{"dataset": "acted Russian speech (Dusha)", "arch": "crnn", "rnn": "lstm", "optimizer": "muon", "nesterov": false, "steps": 2300, "lr_schedule": "cosine"}
Rows from block 4, named by matrix and row number. Each number is 128 + 32 x the weight over its row's rms, rounded and kept within 0 to 255. All counts start at 0. Numbers have three digits each. After the name is the row's rms in percent of the matrix's.
# weight_hh_l0: LSTM recurrent weights (gates i, f, g, o stacked) (model.rnn.0.rnn.weight_hh_l0, 1024x256), inputs 172-255
weight_hh_l0.320 111:097064128128126189128179132067081079146132128128111093128165128104111128081128128128128170163147117107128128128066118073130128128128128128195070093128128128179128083128128128071086128128128169128200111167128128128089121201131143128180156128128128128026
weight_hh_l0.321 091:086204128098072180180128128128165128128128104128075171128128128162071080150128175128111089157060128128167072194164128128128128054128156128128087128171091128141077128109128128128096113128145128122119128128128128160165128109208107128128128128128170153128
weight_hh_l0.322 097:065128076162128162128174132128128128128170128203119149128128073054128099118128128128080090128128197088128128101125128089128176128128099128211128088128128181128128128048094173188128094083128103196128064085083128128182128128094128128148128097176128157162
weight_hh_l0.323 098:106155083128128179128147128128132106132092124149128128128128128111128128103157123128128128128128085128132128086128174076128110115161128158128128128203093128101128128074057189128128143076128157128063169128069128088128128171180207033128128161124086128128
weight_hh_l0.324 098:128078128128187202128183128128128106128196128092128089150128128128128128112140140128128128162128153128105128128071068128175138128087093221128096128128103017159047128185086128128199130161128128050128128128141128145057192128191128143128128128128128128036
weight_hh_l0.325 101:128128128128085128068128128128128088128128106128128170148128128086072128128160128128006101128128128128128128159185128176128068147128076128128084128128128114128128071094128128128192128128128128128128158197107126128128161128127196114189128128164096186111
weight_hh_l0.326 090:115128101175202128173128128128128128117126128067128128154098085128128128128188128128123114128128128132128128128155070198128128127128178198080128128128070128137128081080126135157128128178180128128128128200128092083128128168142111128128082128161128128150
weight_hh_l0.327 095:128128171124128105128146128128128172111127140129128153115128119128128128128128170128128091128128117173128182024162193128244128144080128128128128077100128070215177085171069103128128177128176053128128128128174134128135128161128128150195128194128168128128
weight_hh_l0.328 103:056170157062179143128164128103128158136163128090132128105202109121056128128108128128094115144070128128128128128103122128163128103096091168161128128092116128128088079128111128069109128150128076128104062128101128083128120128128128128128082109089128128128
weight_hh_l0.329 090:128109128128128128128128128128096128128128128109128128064128165128074000128128128128157089128128111128128128082128128201128083155128128112174188128083128128060128199128128170128128128213128154174128171128128128128128128128128128146153115035128067170075
weight_hh_l0.330 113:083176098207128067173128128077068053128128081082149164128128107152128128169142128128132128118104158128128128092154155081149160084128164128128128128176128207128128137128060128128086216147104139099128063128128105090128128072128128144101128112128128128128
weight_hh_l0.331 103:174193128151165128129160128099128128138128223135192128128128090098128128128082153079128110147077146128128128127090086156128128139077128124151128128128128109128125157180102128128128170128128128162163100178119128128169128120146107128191175128128128123109
weight_hh_l0.332 098:086181076128195127128204195081128128128151167101146122128069052063099128128128028128128128128128128128128113128104158128128150147156065198108128128128081095128175128128128101099172128128128128152097128128172193128123165128194173090161128040128061128063
weight_hh_l0.333 097:094071154078146128128128128081128128128128128128128136148192152194128128128153201234068127128128128092128076072128053057128128107106128115107128153083128109111128162089182108128069152167186170128144085074128038172082174159128081114128128084128074091119
weight_hh_l0.334 109:128109128128115076128128128128128189112193141128195097128142147128128183128128023128055100102081169136104069128090124163154111128128128166135128128185128128128128128156128092128128140172128128128128128105128166071185128154128097128167128100128128128128
weight_hh_l0.335 097:140128173139128115128128128098128193119128196128128128085159127128128103128128128128204128134128128128128128119128117128128128128128067186088161145139145128170065046120128128159128167128128144151128128128076128128093128120188085128163128128066162128128
weight_hh_l0.336 091:128128128128128096152075144096173128128128128128128128175128136128128128173097074128074082085128074162207172062128128083141128128128128128128113126187137128128115128128072184128128148168128128128128128128128128115128153056070128152128100128086148128128
weight_hh_l0.337 098:128128128064128128128184062070128175054171195151128128128094128092090068153128102115128100128128128081162198151174128128168150153053128163128128176089128176093128128072128082128128128099136153128161128128128082181128128173128031159159067110136128112128
weight_hh_l0.338 086:128128128128177128128128128128128128176128120128099191172128166128128128128128095128128131175101061128128086142093105132136128117129128128128128128128128128128159128157128141128145176176118128128128128055202128128098128128128128104032128128128128128161
weight_hh_l0.339 107:211158128106153128128150187128098072128128167128095128108128128128122128128085128128100128171128128114157128128139128095128128128128091221128128140128128084162133128128180128116051128063119128104083083128128128128113128128128128204140128172147128133078
weight_hh_l0.340 092:089213153128128169128128150088128128128128128128187098128051128052128177128128157128128128128059190128128085060137128128128128128128128128151121128169128130128158164145172087128149128158128128150128190183128128085128199174128128072128102083128128084128
weight_hh_l0.341 102:128128128128100198122128144067128117128128128128128115196084128128074109128150128142128128128088059196128128190091092129128089216115045153116128128051158058128128059128165130151177128103178045128128128090128128128128118167197102069128138177128147159161
weight_hh_l0.342 095:124082198089128149128121128139128128128128209128096109128151128169205116128190190128160152128128168187107128112066168154157193156174128128199035180128075113092158128128053128128128128163178109143128128170128152108191144128181128128128128128128076128128
weight_hh_l0.343 097:128193128079173144155099128172089128128115128141165134128128128175082128094128128128128147128128128070079128223128128193129128039086179128159128128128128136128180081128107115169043128128247128115128128128120128128128164152128128191128173128122155128103
weight_hh_l0.344 096:128128128128166128090181128127128128128128128128157128080128128191128081155128128128126128128075123128145141065108058138108128128169128214128128162086184128084128041128128128099128097128068184078167128199128128202227128128092111128145087128128128150082
weight_hh_l0.345 103:128106128128058149141128128101128075097169166076160068121142171128128128128129162082128081084128136128128128128128128128128091138165091128078128128160128128128128070128128167156128161136128117128128094157080093128183128130198128128162128128128128088170
weight_hh_l0.346 105:128089175128066128128141128083128169128093128128128107128149128094128166128141185094128171117095128128120128168154148149128118121128089128080093128128128026128178080128091151143187128128151128128155128128091196128128128068137155100128128170128128086128
weight_hh_l0.347 093:128175114128128034111128128102128000165128137128128208120128128211128076034128128128106128158074181123164148128172128128128091128086128207154128128128128182128093088128128128128209128128128128080141140170128128089128128090128128128128075128128050128061
weight_hh_l0.348 095:128189128128128128051172128128128105128128187162177139128128155180048128128128128179128045166051128128074128094128128193104128161128077128128128128066128096117128128165128128128128128128171128180128128128128128124174054151140128128128103167056128128128
weight_hh_l0.349 088:072225174128145094128141223095073128083128181121128111137070128128127105089128075128128128128069186102051128128165128128128128110065128187102128119128099149083128059165128128128128188141128126128128128187096161128165112173170078116128128128128151128128
weight_hh_l0.350 094:150173128128128082209169089128128110128128128188176064128096109128097088104163036083097128128159130128095128109128192128086107128128128142128097194160136128128128128151128200128146128164112101128128128128128042078128128128084093128109128176128155155105
weight_hh_l0.351 099:128114128128128128128166155100128128128139191128093081128128128128128120128128128128128128128184202128128128128139128166071128207128128128128128123037065145128070142069115128128137172139128128176128117172222128128128090075128112093128128133157128128128
weight_hh_l0.352 089:128107128188166128092173060128155102128126171163128050182079074128128128128111115103128128128128044145128128088128128138128214128128135128104174055099128128067086128089153128196128200174128128156128108128176144128128101203151094128156128152128128128082
weight_hh_l0.353 094:096128128128128128128100119100128128130152128128102071099128128171208114128128083128128128150115139128128128094128128128096204111189128226128154128052128138128169186184128128077128128128166128128103128128093063107163128128148067137172072128190201128128
weight_hh_l0.354 099:128201128185128128128154082081097085128128212128128067128128222128128110029128125128092128128128128128159146043128069161128114159098128116128128119128128061128167121184128128128113128176128128128128128128128128165177096136128128154167183173128101177128
weight_hh_l0.355 103:101068128052128128128174125098128160128128122128104128128098128213078163128149128068051128085054199128128211128086128200186061128128128106103201128047128128128128092128128134128128128128135128128122128128184144128060128128128164128088128073070187089128
weight_hh_l0.356 101:128158156128128183156184128166128123128163164154128128069157155158020128141149120174128128128128095128077128128128189126128170101128128196183161128128128112102225086075150128128178128128098128036106128128128128110128128125201128128128161043076069102128
weight_hh_l0.357 105:095128120088128077128128128128106128094118128078096128128128128128128117128100107128150128090089157128128129170067090088100128128128062128136106128128128106128128128137141128128128149074148164128199128208128108156128128165128094128068166128182128100079
weight_hh_l0.358 084:128128156096176128163134128177128128128128128128087128095128128131128128128158128128156128128194174128128128155128128128128128157091128128128116130128128185128178089128099128128128103128179147232115128128128064128188128128128128128150128093128128058107
weight_hh_l0.359 098:128128182147077128128128084128128128052128128128128176144128128141128149128128179184128110150128128128041128128194128128128122128154128170128136128128088142086128128180128128152128106177128152159095118109128066128128128128084128128128128168128110128007
weight_hh_l0.360 110:206099128183138128085128099128111128097128116128192107128128152128128168101128098128209074066128103213128128170171152167128128128128128152124128057095117128127128128212128128128182128064128081081094137179087147128091128128139128145102158128127128133128
weight_hh_l0.361 090:094101128083127142128094128094158128128128212161160079049115083078092128155128156145128081179165143128128112128128128128160128128054191128198128128128128128175094053128128128128062106131128148128076128128128128128128128222128086158082167215128056128128
weight_hh_l0.362 093:141128128128128128162073128019181157073128080128177064170128128202143128073181107150128128128128103197194183170117220128079194128174079128128128179144063144128128128164120094060215128128128128172128152195128128128128147081128117128142147096128128128128
weight_hh_l0.363 099:099206007128090157128171128128138126093128160128128128128072067128128128057107128126128128168128128128181128056093085139116128174164128078189190195101128128128107128128053117128081084110128164128128128128085157078082128128128152128128139081128172128128
weight_hh_l0.364 099:072150144096164128122130094128146128128128128177154090128128128128128177128128128026128107128128128147061128128162160128167078128128128124128128086128146071128128214169140128184128092154203128128132093128128128128128093128128128128128128136128128128097
weight_hh_l0.365 094:128128128128092128128075059173123128128148070137123194128128088128128070081095128128128074163155128074128128115128128192148128082128117157078091130075128128128072133184100201072173200099198128153128135073128073128154128128094128128128090128017128128128
weight_hh_l0.366 095:147132067128128081128185184128090170083074128128078128102107128117174102128179091128128112128133125155063151089128128095128147128206128150088128128128128128163180128128128128106149039128163128079123128128128078128184128128128128128128157145128128044134
weight_hh_l0.367 101:128219128128190128091128128155128128071128128111128128128128097182046091102128128128128128128128062103128128128126128092050178110047128166128128162046128242128128100116070179076128128099128128128128157128160124128177128128128104158113137128128169128092
weight_hh_l0.368 104:159133128133179128145047128200148128143128185163166128084118228204066085128197128128093128094128212128080128085128128128128128095128128163096158128056128105176109082085128067128164128128131025065062194128081128171233090128128196178152128146146059180128
weight_hh_l0.369 088:128143128128128123207128128128128128152128128164041128128068122042128128163081128128115128150216154128128128128165121055128171128128128128128183128143143138163128093066164128092128128186128226128128176128073140133126218068128128128176120128128128128128
weight_hh_l0.370 121:120166193128118088128108128078128128166128165089086098082158137140091128074082128084128159111060128141100099128128146123128128128163103193128148128066128128128128075128104128050128128128240209184128192128128128128128157069116092141128088128104078128128
weight_hh_l0.371 101:048128128087128128128159128128156128128128128063128070173181182128171176128128128079128100093128128128128176164097166113128085128128128170128128128128145128128046128128143084134128199175171117079132128190128138128128128128181084180128128128128128128025
weight_hh_l0.372 094:080128128055128128156128168128049128128165128141128128153092128120128177128157128128128128128128128128128158185128107093128089113128128185105128128067128175128128128102128157128128196097087128128118160176128128128091146168128128128135107128164107128159
weight_hh_l0.373 097:167128128165128156128071102184128088128128154091128128172128129128146163128128056128090128128062128056164162109073188128095079070128158128128128158092051128128128128186067128128128175128187151128128106099128128128128153128128128128128128195128128161099
weight_hh_l0.374 100:089084128185081206160177135149128128098179129101128099128128115128128128096150128040060128172102128128151128128128184120128062145134172128039170114128060128128110128155048157170173104128202128128128128090128128128128128128128089128060128128099128181125
weight_hh_l0.375 101:138142128128128128164146152059128128128128128099128128210128115128173128128173064204128128075115128137069153076131125102128165128128077089078128128080147128188128163128086128164153154128128108128149080174161128128099108158128128164184128075168080128175
weight_hh_l0.376 103:128167077128128149098071128138128128096108128128128128083128098128193116047128128128163128167128175128128140073107128128128128128128095115154128154128196128142128128128128128128128082128104128128128182128160128149190128082153136128141128078071165128128
weight_hh_l0.377 092:128128159200128128128110081086128128046128194128110066128052151139028139128128128128120128075128078128128128128158128128128128128174102198043105128128030176191128000119128096080128128128153128201104128128128128075110128128147110128169128128128128103098
weight_hh_l0.378 105:128170140107128128193128128128128128074147128128143128128062094161081176187155128128158128169128128175128128037155128208128128133128128153128101105128131128027034128128043128128128128077066155128113128209128165128128128107138113152173140128128071117128
weight_hh_l0.379 101:120093046143142128128128151095128128128139128098128128087128105177128128090227094128149128215158128128090108128128128072074128128103128128128128128128132128128136128075148166128128232113128167137086098085182088170195144128128128128152157128163178168128
weight_hh_l0.380 102:184153128082128128112128128185094128193085158093128134128128060128128158099142128128128159128075128128139193128160128128071044200128104128067128178074128082128128070153128172128068128156107144128096128108118146103153175128143099124173089128128128075128
weight_hh_l0.381 102:159128128155128158099128071128128128128110113097128210128084128197170128076128087128103094087128128128062098128128128094144180172155128128116128197128128128163163113128128128128173002102128176128087101084138091128128128128157128155092128128082128128168
weight_hh_l0.382 099:085116129181181128128107076128128128126128128128128042158128128160031128161110128128128128128063128108135128128128128141184128186128128128188182128126099128090128128128059128128101069060196128128167128128077161128086111128203073080157128026128128128128
weight_hh_l0.383 100:127129128128128128184128029098158191179069173076128128128114106169128128087164102128167155128128100141128128128128102150189128128128157128057048095128088132128128074128128128075128105128169128128128128064183162128128128128133119067128128190155079152087
weight_hh_l0.384 097:128092030110128128128168128128128190128150128128067110122128122128156128128087166128128128128076213128144128128128128159167153128128128155100155143088220110128128128063118056188078128128147105128182184128059102168140132128117091168161062163128128128128
weight_hh_l0.385 092:128128096128102163128128077128073128050079110128103128196128079128161128016117128185128128128128046199128196111128154128128128081109128128100154095128147128065128128151128223121109128173128197179128128128128149183128089128183177128128128128156128128128
weight_hh_l0.386 097:072054186110128071181139096128113128112128213128080128232128091128065129128128101128128128177128128086128103128128128128102128128135128101083130128157174128065075128087172111128128172169128163139128128128128128128128128128170101128141163093109126178128
weight_hh_l0.387 096:088162102100128128226128128122128183087128148128128064128202159167063128123159128128128128174128094128116128104128174191128128128128128186128128154065128128145128085171128147128128128123092108164128128100155128128197057123210128128128108128128043087066
weight_hh_l0.388 107:128143200128128103128180128035174171100128159116128173128060044153151153128176185128075123118128128086128175128128128165096128146128076170142113168147128186050093128128128080128128167168128140128128165128098128061128128128097128068192128164096146087128
weight_hh_l0.389 092:168128128128149132128128128061128128095128128119128095128128182176063056153128128128128125128128128053128182128146128128078161128078128193128128128129197158091128096128128128074128128146128164147128103128110154163054128128173128092128128173128128070193
weight_hh_l0.390 104:071128128047145092172128128110155165135055189151128128109172128128169128128128158128128128165078063135128128128128142086154128183152128059128162128146128192123054128128128128128161128106128128125128170128084102153128154118185128118147120154163128128128
weight_hh_l0.391 108:100093128128086149128094128117075093128128128181173128128183144128153149087090128087169123172141142128128159128109128128093111181128128079096186133128128211182128128146167128095118059128065128128204138128128133128168128116151077128128202048128089174128
weight_hh_l0.392 097:128128105128163150128128075087128128128128171105128128116091220128044128128175128153128128128152079128126128149128100097174128128096053127128128099093184150128175118128035030075097128064128128122122128187128167098175128169094200128128128128128128133044
weight_hh_l0.393 108:128128128094128128068128128157087128128069095093128128163134139207128080128128097128061155084128128158128128128128175128128128128128101128128128161126109128128165128045128135148165128128116128111095128152092128085180077128128128080128092158179148103128