config = dict(
    hop_length=160,
    input='log_mel',
    win_length=512,
    codebook_size=256,
    hidden_act='relu',
    channel_attention='se',
    widths=[128, 160, 192, 240],
    bidirectional=False,
    muon_scale='match_rms_adamw',
    orthogonalizer='polar_express',
    magnitude_pruning=0.5,
    weight_decay=0.2,
    adamw_weight_decay_other_params=0.05,
)
Rows from block 4, named by matrix and row number. Each number is 128 + 32 x the weight over its row's rms, rounded and kept within 0 to 255. All counts start at 0. After the name is the row's rms in percent of the matrix's.
# weight_ih_l0: LSTM input weights (gates i, f, g, o stacked) (model.rnn.0.rnn.weight_ih_l0, 1024x240), inputs 144-191
weight_ih_l0.862 099 [128 133 105  76 149 128 128 128 128 128 154 128 128 156 185 128 128 128 128 194 128 128 128 128 128 150 128 173 128 128 128 128 194 106 121  64 128 128 128 128 128  80 145 128  86  20  77 128]
weight_ih_l0.863 103 [128 128 128 128 154 128 128 184 128 154 128 169  98 128 142 137 111 129 139 128 128 181 128  85 128 111 128 128 184  61 152 128 128 177 130  59 128 128 128 192 128 128 128  97  80  66  91 128]
weight_ih_l0.864 091 [112 202 128  98 174 128 128 128  99 176 128  85 140 195 128 128  88 162 128 157  93 128 128  77 128 197 128  91 172 138  94  92 128 128 128 128 154 104 151 128 128 196 155 128 128  69 128 128]
weight_ih_l0.865 107 [159 128 199 128 128 128 128 128 128 128 128 122 129  95 128 128  87 107 103 128 128  87  97 166 131 169 128 128 180  90 128 128 108 152 128  81 128  26 158 128 109 128 128 119 151 128 211 158]
weight_ih_l0.866 101 [ 62 128 128 128 159 128 128 134 128 128 128 194 128 128 130 128 128 128 128 118 207 128 171 128 128 128 173 128 128 128 177 146 128 128  49 178 128 182 128 128 128 128 164 128 128 114 128 179]
weight_ih_l0.867 107 [163  93 128 109 163 128  92 128 128 128 128 112 182 156 128 128 128 128  84  57 128 128 169 104 128 128 150 128  83 133 133 128 128 128 179 128 205  76 128 102  63 151 128 128 166 128  85 128]
weight_ih_l0.868 111 [128 128 128 122 128 128 128 169  84 128 195 114  66  89 181  94 118 128 128 128 128 222 163 226 128  73 128 160 128 128  95 113 175 128 115 100 128 162 128 128 128 128 221 128 128 128 128  84]
weight_ih_l0.869 106 [128 128 128 162 128  77  86 185 128  90 158 169 128 128 128 128 128 141 219 152 128 109 128 128 128 128 128 128 128 147 128  44  52 128 209 128 128 128 121 128 128 155 128 108  66 128 165 128]
weight_ih_l0.870 120 [128 128 128 152 128 128 185 183  75 128 136 161 128 128 128 162 128 161  79 152  59 103 141 128 128 128 129 128 154 175 161 128 118 173 215 128 173  59  96  46 128 170 128 128 128  92 181 135]
weight_ih_l0.871 120 [146 102 128 128 128 161 128 190 128 192 128 173 128 128 138 147 104  33 128  89 180 109 106 128 108 128 113 192 128 128 110 140 128 154 128 128 128  75 128 176 128 153 156 211 128 138 255 148]
weight_ih_l0.872 095 [128 153 128 128 128 128 128 191 151 128 128  65  89 128 100 128 128 110 128 128 128 166 128 109 128 128 128 128 145 128 128 186 128 128 184 198 130  97  65 104  91 149 113 128 128 171 128 128]
weight_ih_l0.873 099 [ 96 128 128 128  77 128 128  77 159 128 241  90  45 128 140 128 198 147 140 128 128  84 222 128 102 171 128 154 128 154  77 128 143 128 176 128  91 128 174 128 159 128 153 146  64 128 128 128]
weight_ih_l0.874 106 [ 68  38 147  14 128 146 128 150 164 242 128 128 128 128 106 128 128  96 159 128 128 128 118 166 128 162 216 128 128 111 128 128 166 128 128 148 128 128 102 161 166 136 110 128  95 128 128 128]
weight_ih_l0.875 110 [104 128 107 128 161 104 128 128 128 114 128 170 128 128  67 128 108 128 172 128 128 191 109 128  97 154 175 107 143  82 128 173 109  60 163  75 128 170 128 167 106 126  17 128  45 148 128 128]
weight_ih_l0.876 117 [128 128  48 128 128 127 128 182 158 128 128 154 113 128  83 170 150 128 168 161 177 128  97 128 100 128 128 141 151  81 104 128 128 128 195 128 141  89 128 190 128 151 191 128 128 128  49 128]
weight_ih_l0.877 112 [128  83  79 200 128 163 128 128 162 139 128  44 169 128 128 101 128 201 128 128 145 128 128 174  82 185 182  52 196 104 128 128 128 128 107 172 108 184 164 145  75 128 128  79 128  97  63 128]
weight_ih_l0.878 108 [128 187 128  37  56 163 128 128 128 178 128 193 128  67 128 128 128  75 181 128 112 115 128 128 132 128 144 131 185 128 128 166 128 133 165 150 163  67 183 162 128 128 128 161 180 128 128 161]
weight_ih_l0.879 125 [128 128  94  98 172 128 128 150 104 157 129 128 128 128 128 128 128 122 128 176 218 128  92 111 128 128 128 128 128 128 115  92 128  94 157 128  98 128 135  89 109 128 128 128  99  79  79 147]
weight_ih_l0.880 096 [169 128  92  28 171 128 115 128 188 110 110 128 128 128 128 128 128 128 128  65 128  80 129 167  84 156 186 128 128 128 113 181 128 128 138 128 128  72 128 128 128 128 172 128 221 128 164 128]
weight_ih_l0.881 104 [128 128 158 128 147 173 128 128  88 128 128 128 197 124 159 128 128 128 197 128  93 146 128  95 128 128 102 128 128 128 128 151 149 128 116 128 128 128 111 128 128 166 147 255 128 105 128 102]
weight_ih_l0.882 109 [128  81 128 106 159 128 128  65 187 116 151 174 184 128  74 157 162  98 128  73 128 128 138 128 143  69 171 128 128 128 103 128 227 128 128 128 128 128 128 183 183 233 128 118 145 128 145 128]
weight_ih_l0.883 100 [128 128  89 149 170 128 116 128 128  70  79 126 128 128 128 255 128 128 128 135 128  75  67  75 128 126  98 183 128 128 162 128 128 128 168  77 138 122 128  73  88  60 128  87 128 157 128 184]
weight_ih_l0.884 102 [ 53 169 128 128 128 128 128  79 128 186 128 185 135 128 128 101 128 150  80 209 128 128 128 128  96 128 128 114 128 128 128 128 128 150  88 139 128 128 128 157 170 174 153 149 128 128 124 102]
weight_ih_l0.885 110 [128 128  92 128 128 128 123 115 128 128 106 141 107 193 128 128 152  94 128 128  77 174  93  71 127 151 146 203 128  92 163 128 169  81 176 128 128 128 128 107  88 128 180 128 195 131 127 173]
weight_ih_l0.886 099 [128 128  63 128  64  61 128 160 128 149 134 144 168 128 100 160 181 152  93 101 129  95 115  93  62 157 128 147 157 128 128 111 105 202  34 128 168 128 128 183 128 128 128 128  94 195 128 128]
weight_ih_l0.887 115 [171  87 122 128 167 169 128 128 163 147 128 128 128 128 140 128  73 128 128  71 128 128 128 154 128 128 169 128 148  78 128 128 128 172 180 128 167 128  33 128 128 200 128 128 128 128 182 128]
weight_ih_l0.888 109 [128 128 182 106 159 154 128 125  31  88 128 128 128 128 167 128 128  88 128 128 172  59 128 128 128 128 128 121 128 199 113  93 128 128 128 128 128 128 128 128  71 128 102  91 128 128 128 142]
weight_ih_l0.889 102 [128 128  67 128 128 124  86 128 128 155 107 128 128 128 128 128 112 128  27 128 128 162  99 128 128 126  53 105 128 168 150 128 128 128  64 157 128 171 123 155  94 178 128 128 128 128 161 128]
weight_ih_l0.890 101 [112 128  79  25 168  79 128 128 128 128 128 128 128 128  46  70 128 128 149 192 128 128 128 150 153 128  83 127 128  81 128 128  88 185 128 161 108 128 128 167  89 128 128 128  66 128  73 156]
weight_ih_l0.891 101 [128 128 114 128 106  64 163 202 128 128  92 128 128 182 128 128 128 119  89 128 128 128 153  79  89 128 128  79 109 128  92 107 184 128 184 128  76 104 128 128 128 165 100 182 128 128 151  86]
weight_ih_l0.892 102 [ 79 186 128 128 128  71 118 128  79 128 128  49 128 128 140 159  87 128 128 128 199 128  90 128 164 128 128  90 128 115  48 147 174 167 128  95 128 128 128 128 128  95  66 128 128 154 128  94]
weight_ih_l0.893 103 [137  28 128 111 157 128 131  67 128 108 128  54 128 128 128 157 128 103 189 161 128 128 151  90  76 128 106  80 128 128 128  12 128 165 128 128 128 128 136 128 104 128 128 128 128 128 128 128]
weight_ih_l0.894 102 [194 150  69 128 128 128 128 128 128 128  92 128  95 168 128 128  99 128 128  97 128 128 128 113 128 171 112 128 165 179 161 128  73  95 128  54 101 128  74 128 128 113 128 128 137 152 128  98]
weight_ih_l0.895 099 [128 128 128  97  77 163 128  47  79 128 180 128 128 128  84 128 128 128 171 128 144 128 128 128  46  93 111 128 128 128 128 128 128 128 140  84 128 128 128 128 181 128 128 128 128 128 128 128]
weight_ih_l0.896 108 [128 128 128 128 128 128 128 189 123 128 128 113 161 128 128 131 193 128 148 115 112 128  88 128 182 128 137 102  41 192 157 128 191 136 171 128  84 128 128 128 128 110 128 151 191 136 128 128]
weight_ih_l0.897 100 [128 145 128 154 232 163 128 146  69 120 150 131 128 135 128 128 122 128  79 128 128 172 125 201 128 128 128 128  95  88  94 128 164 198 128 170 128 183 108  84 128 128 128 128 128 194 171 128]
weight_ih_l0.898 084 [128 128 128  52 128 128 128 128 182 128  58  90 128 128 128 159 140 128 149 145 128 102 194 148 128 176  80 128 128 128 128 128  73 159 157 207 128  78  95 128 128 128 174 100 244 128 108 128]
weight_ih_l0.899 099 [198  98  44 128 101 128 143 100 128 128 128 179 128 128  84 108 128 128 128 128  99 128 128 128 128 201 193 163 165 128 128 128 128 128 128  40  87 156  83  79 112  74 128 128 103 128 128 121]
weight_ih_l0.900 105 [ 92 136 191 165 128 128  70 128  71 128  76 150 186 153 128 128 128  90 116 185 128 206 106  84 128 128 128 140 170 128 128 128  68 128  47 128 172 171 128 179 184 100 128 128 128  94 128 128]
weight_ih_l0.901 111 [128 128 128  67 177 128 173 128 128 139 128  89 121 128 162 128 109 110  57 128  82 128 213 128 128 128 128 161 128 128 128 128  92  88  82  96 145 125  98  73 128 112  90 128 128  90 128  65]
weight_ih_l0.902 113 [ 81 110 128 175 209 128 161 107 142 128 101 128 149  65 206 100 128 128 170 128 116 235 128 120 163 156 128 138 144 128 143 128 128 128 128 128 128 113 102   9  63 128 128  93 164 128 128 107]
weight_ih_l0.903 089 [128 128 157 128 106 175 128 161 128 128 128 128 128 128 128 120  75  67 153 128 128 187 128 128 131  86  79 128 128 128 161 128 128 128 128  42 142 128 128 128 179 128 128 128  51 110 166 128]
weight_ih_l0.904 103 [165 106 128 201 128 128 128 128 104 128 128   0 128  94 128 128 128 128 142 128  94 128 128 128 128 128 128 128 128 100 200 128 128 128 128 117  75 171 128 128  86 128 128 150 128  77  30 149]
weight_ih_l0.905 106 [179 128  96 128 180 128 128 128 128 109 101 128  39 120 110  91 177  87 128 128 128 128 105 128  70 128 128  73 141 128  96 159 233  86 128 128  70 149 103 128 128 128  96 103 173  45 128 128]
weight_ih_l0.906 116 [113 128 128 110  95 128 192 144  90 128 128  75 146 108  73 175 128 216 128 115  92  84 209 128 128 148 128  74 128 128 159 128 128 163 128 128 167 128  83  72  82 128 179 166  88 149 142 128]
weight_ih_l0.907 089 [ 85 128 105 128 128 147 128 127 128 128 128  10 128 128 128  96 128 193 128  49 198 128 191 128 128 162 128 128 177 128 124 128 128 128 128 147 128 128 181 147 128  40 128 128  81 128 128 128]
weight_ih_l0.908 104 [128 101 128  95 171 128 105 128 196 111 128 165 168 128  95 128 128 189 128  46 158 128 128 111  50 128 122  61 128 128 161 128 128 128 128 236 128  90 128  70 128 128 169  86 128 128  95 131]
weight_ih_l0.909 113 [128 128 122  81  97 128 196 132 181 128  55 128 171 187 198 128 128  65 128  57 106 128 171 107 163  79 146 173  93  99  61 128 128 221  72 221 128 120 142 128 128 128 128 102  89 118 146 128]
weight_ih_l0.910 093 [ 78 128 128 128 128 134  58  80 128 153 128 128 128 152  53 170 128 177 177 128 189  71 181  66 128 167 128 123 128 128 122 101 128 177 156 128  60 128 128 151  72 193 128 128 128 154 128 128]
weight_ih_l0.911 106 [163 172 128 128 128  98 128 128 128 207 138  75 128 128 160 128 103 128 205 128  93 128 136 135 136 171 128  70 128  55 199 128 128 179  89  79 128 159  53 128 128 128 149 128 159 128  92 172]
weight_ih_l0.912 101 [ 97 172 128 128  46  81 128  78 128 128 203 128 176 128 171 128 128 128 197 128 195 128 128 102 143 128 128 165 128 128 128  76 128 128 128 128 192 176 167 128 128 128 128 148 128  59 128  96]
weight_ih_l0.913 093 [125 152  77 177 175 157  79 213 128 128 191 128  77 128 153 128 162 128 128 128 106 128 128 128  82 128 128 128 128 114 128 128 128 128  95 128  42 128 128 128 128 128 128 128  95 152 128 128]
weight_ih_l0.914 094 [128 128 128 128 128 128 128 128  94 167 164 128 128 185 128 145 132 128 128 128 111 128 150 155 184  71 107 128 128  72 154  81 128  70 134 161 128 128 101 117  96  79 128  82 128 128 149 128]
weight_ih_l0.915 092 [ 74 128 128 128  95 128 128 128 174  53 128 128 128 111 128 168  54 128  79 161 128 128 128 128 128 145 171 128 109  64 128 128 128 128 215  48 122 196 128 128 164 156 109  91 128 128 128 128]
weight_ih_l0.916 100 [ 83 207 105 128 115 179 128  77 128 128 151 128 198 128 128 128 128 113 128 128  87 109 128 128 128 128 128  99 128 176 128 128 167 115 128 105 128 128 128 128 128 109 128 117 128 128 128 128]
weight_ih_l0.917 100 [128 129 128  96 128  80 128 128  87  58 141 157  95 147 128 128 128 128 128  85 128 128 128 128 128 128  56 210 128  82 103 119 170 128 128  95 134 128 206 165 219 197 171 128 179 128 128 125]
weight_ih_l0.918 099 [103  81 136 128  84 128 186 128 188 224 173 128  71 145 128  87 128 128 183 177 128 166 128 128  83 128 128 128 128  36 142  98 128  79  65 128 128 139 137 128 209 128 128 128 187 128  94  66]
weight_ih_l0.919 104 [128 165  33 128 128 128 128 181 128 142 128 128  83 173  73 101 226 128 128 218 161 128 141 128 128 128 171 128 128 164 128 116 128 128 128 144 128 145  85 128 178 190 104 128 128 112 128 166]
weight_ih_l0.920 096 [144 120 148 128  76 128 128  26 127 128  78 128  40 128 128 175 128 128  93 128 128 128 169 128 105 128 128 128  52 168  97 128 128 128 203 153 128 128 128 128 112 178 220 128 128 128 128 128]
weight_ih_l0.921 110 [ 91 128 174 128 128 128 128 128  33  81 128 205 108  21 128 128  91 128  95 142 128 128 128 161 140 160 188  67 108 160  52 194 128 128 128 128 170 128 128 128 128  79 128 128 186 154 128 109]
weight_ih_l0.922 105 [128 128 207 135 107 147 128 128  95 128 128 128 128  87 145 128 166  73 128 128 117 128 205 128 128  97 128 111 128 128 186 128 107 128 177 128 128 128 155  80 128 128  92 128 111 128 173  98]
weight_ih_l0.923 081 [125 153 128 186 128 168 177 128 128 128  79 205  60  65 128 128 188 128 152 166 128  58 128 128 168 128 128 128 172 128 179 128  77 128 128 128 211 194 158 128 169 128  58 128  78 128 192 128]
weight_ih_l0.924 109 [124 128 128  65  65 156  63 128 102  46 188 128 200 128 128  89 185  84  77  97  97 128 128 128 128  85 155 128 147 152 128  93 128 128 128 128  87 128 101 175 128 128 119 128  96 128 128 154]
weight_ih_l0.925 096 [166 200  97 128  76 128 102 160 128 135 144  99 187 128 128 185 112  58 108 109 128 161  94 128  76 174  57 159 128  51 160 128 156 189 111  86 128  66 128 128 101 128 128 135 128 128  93 184]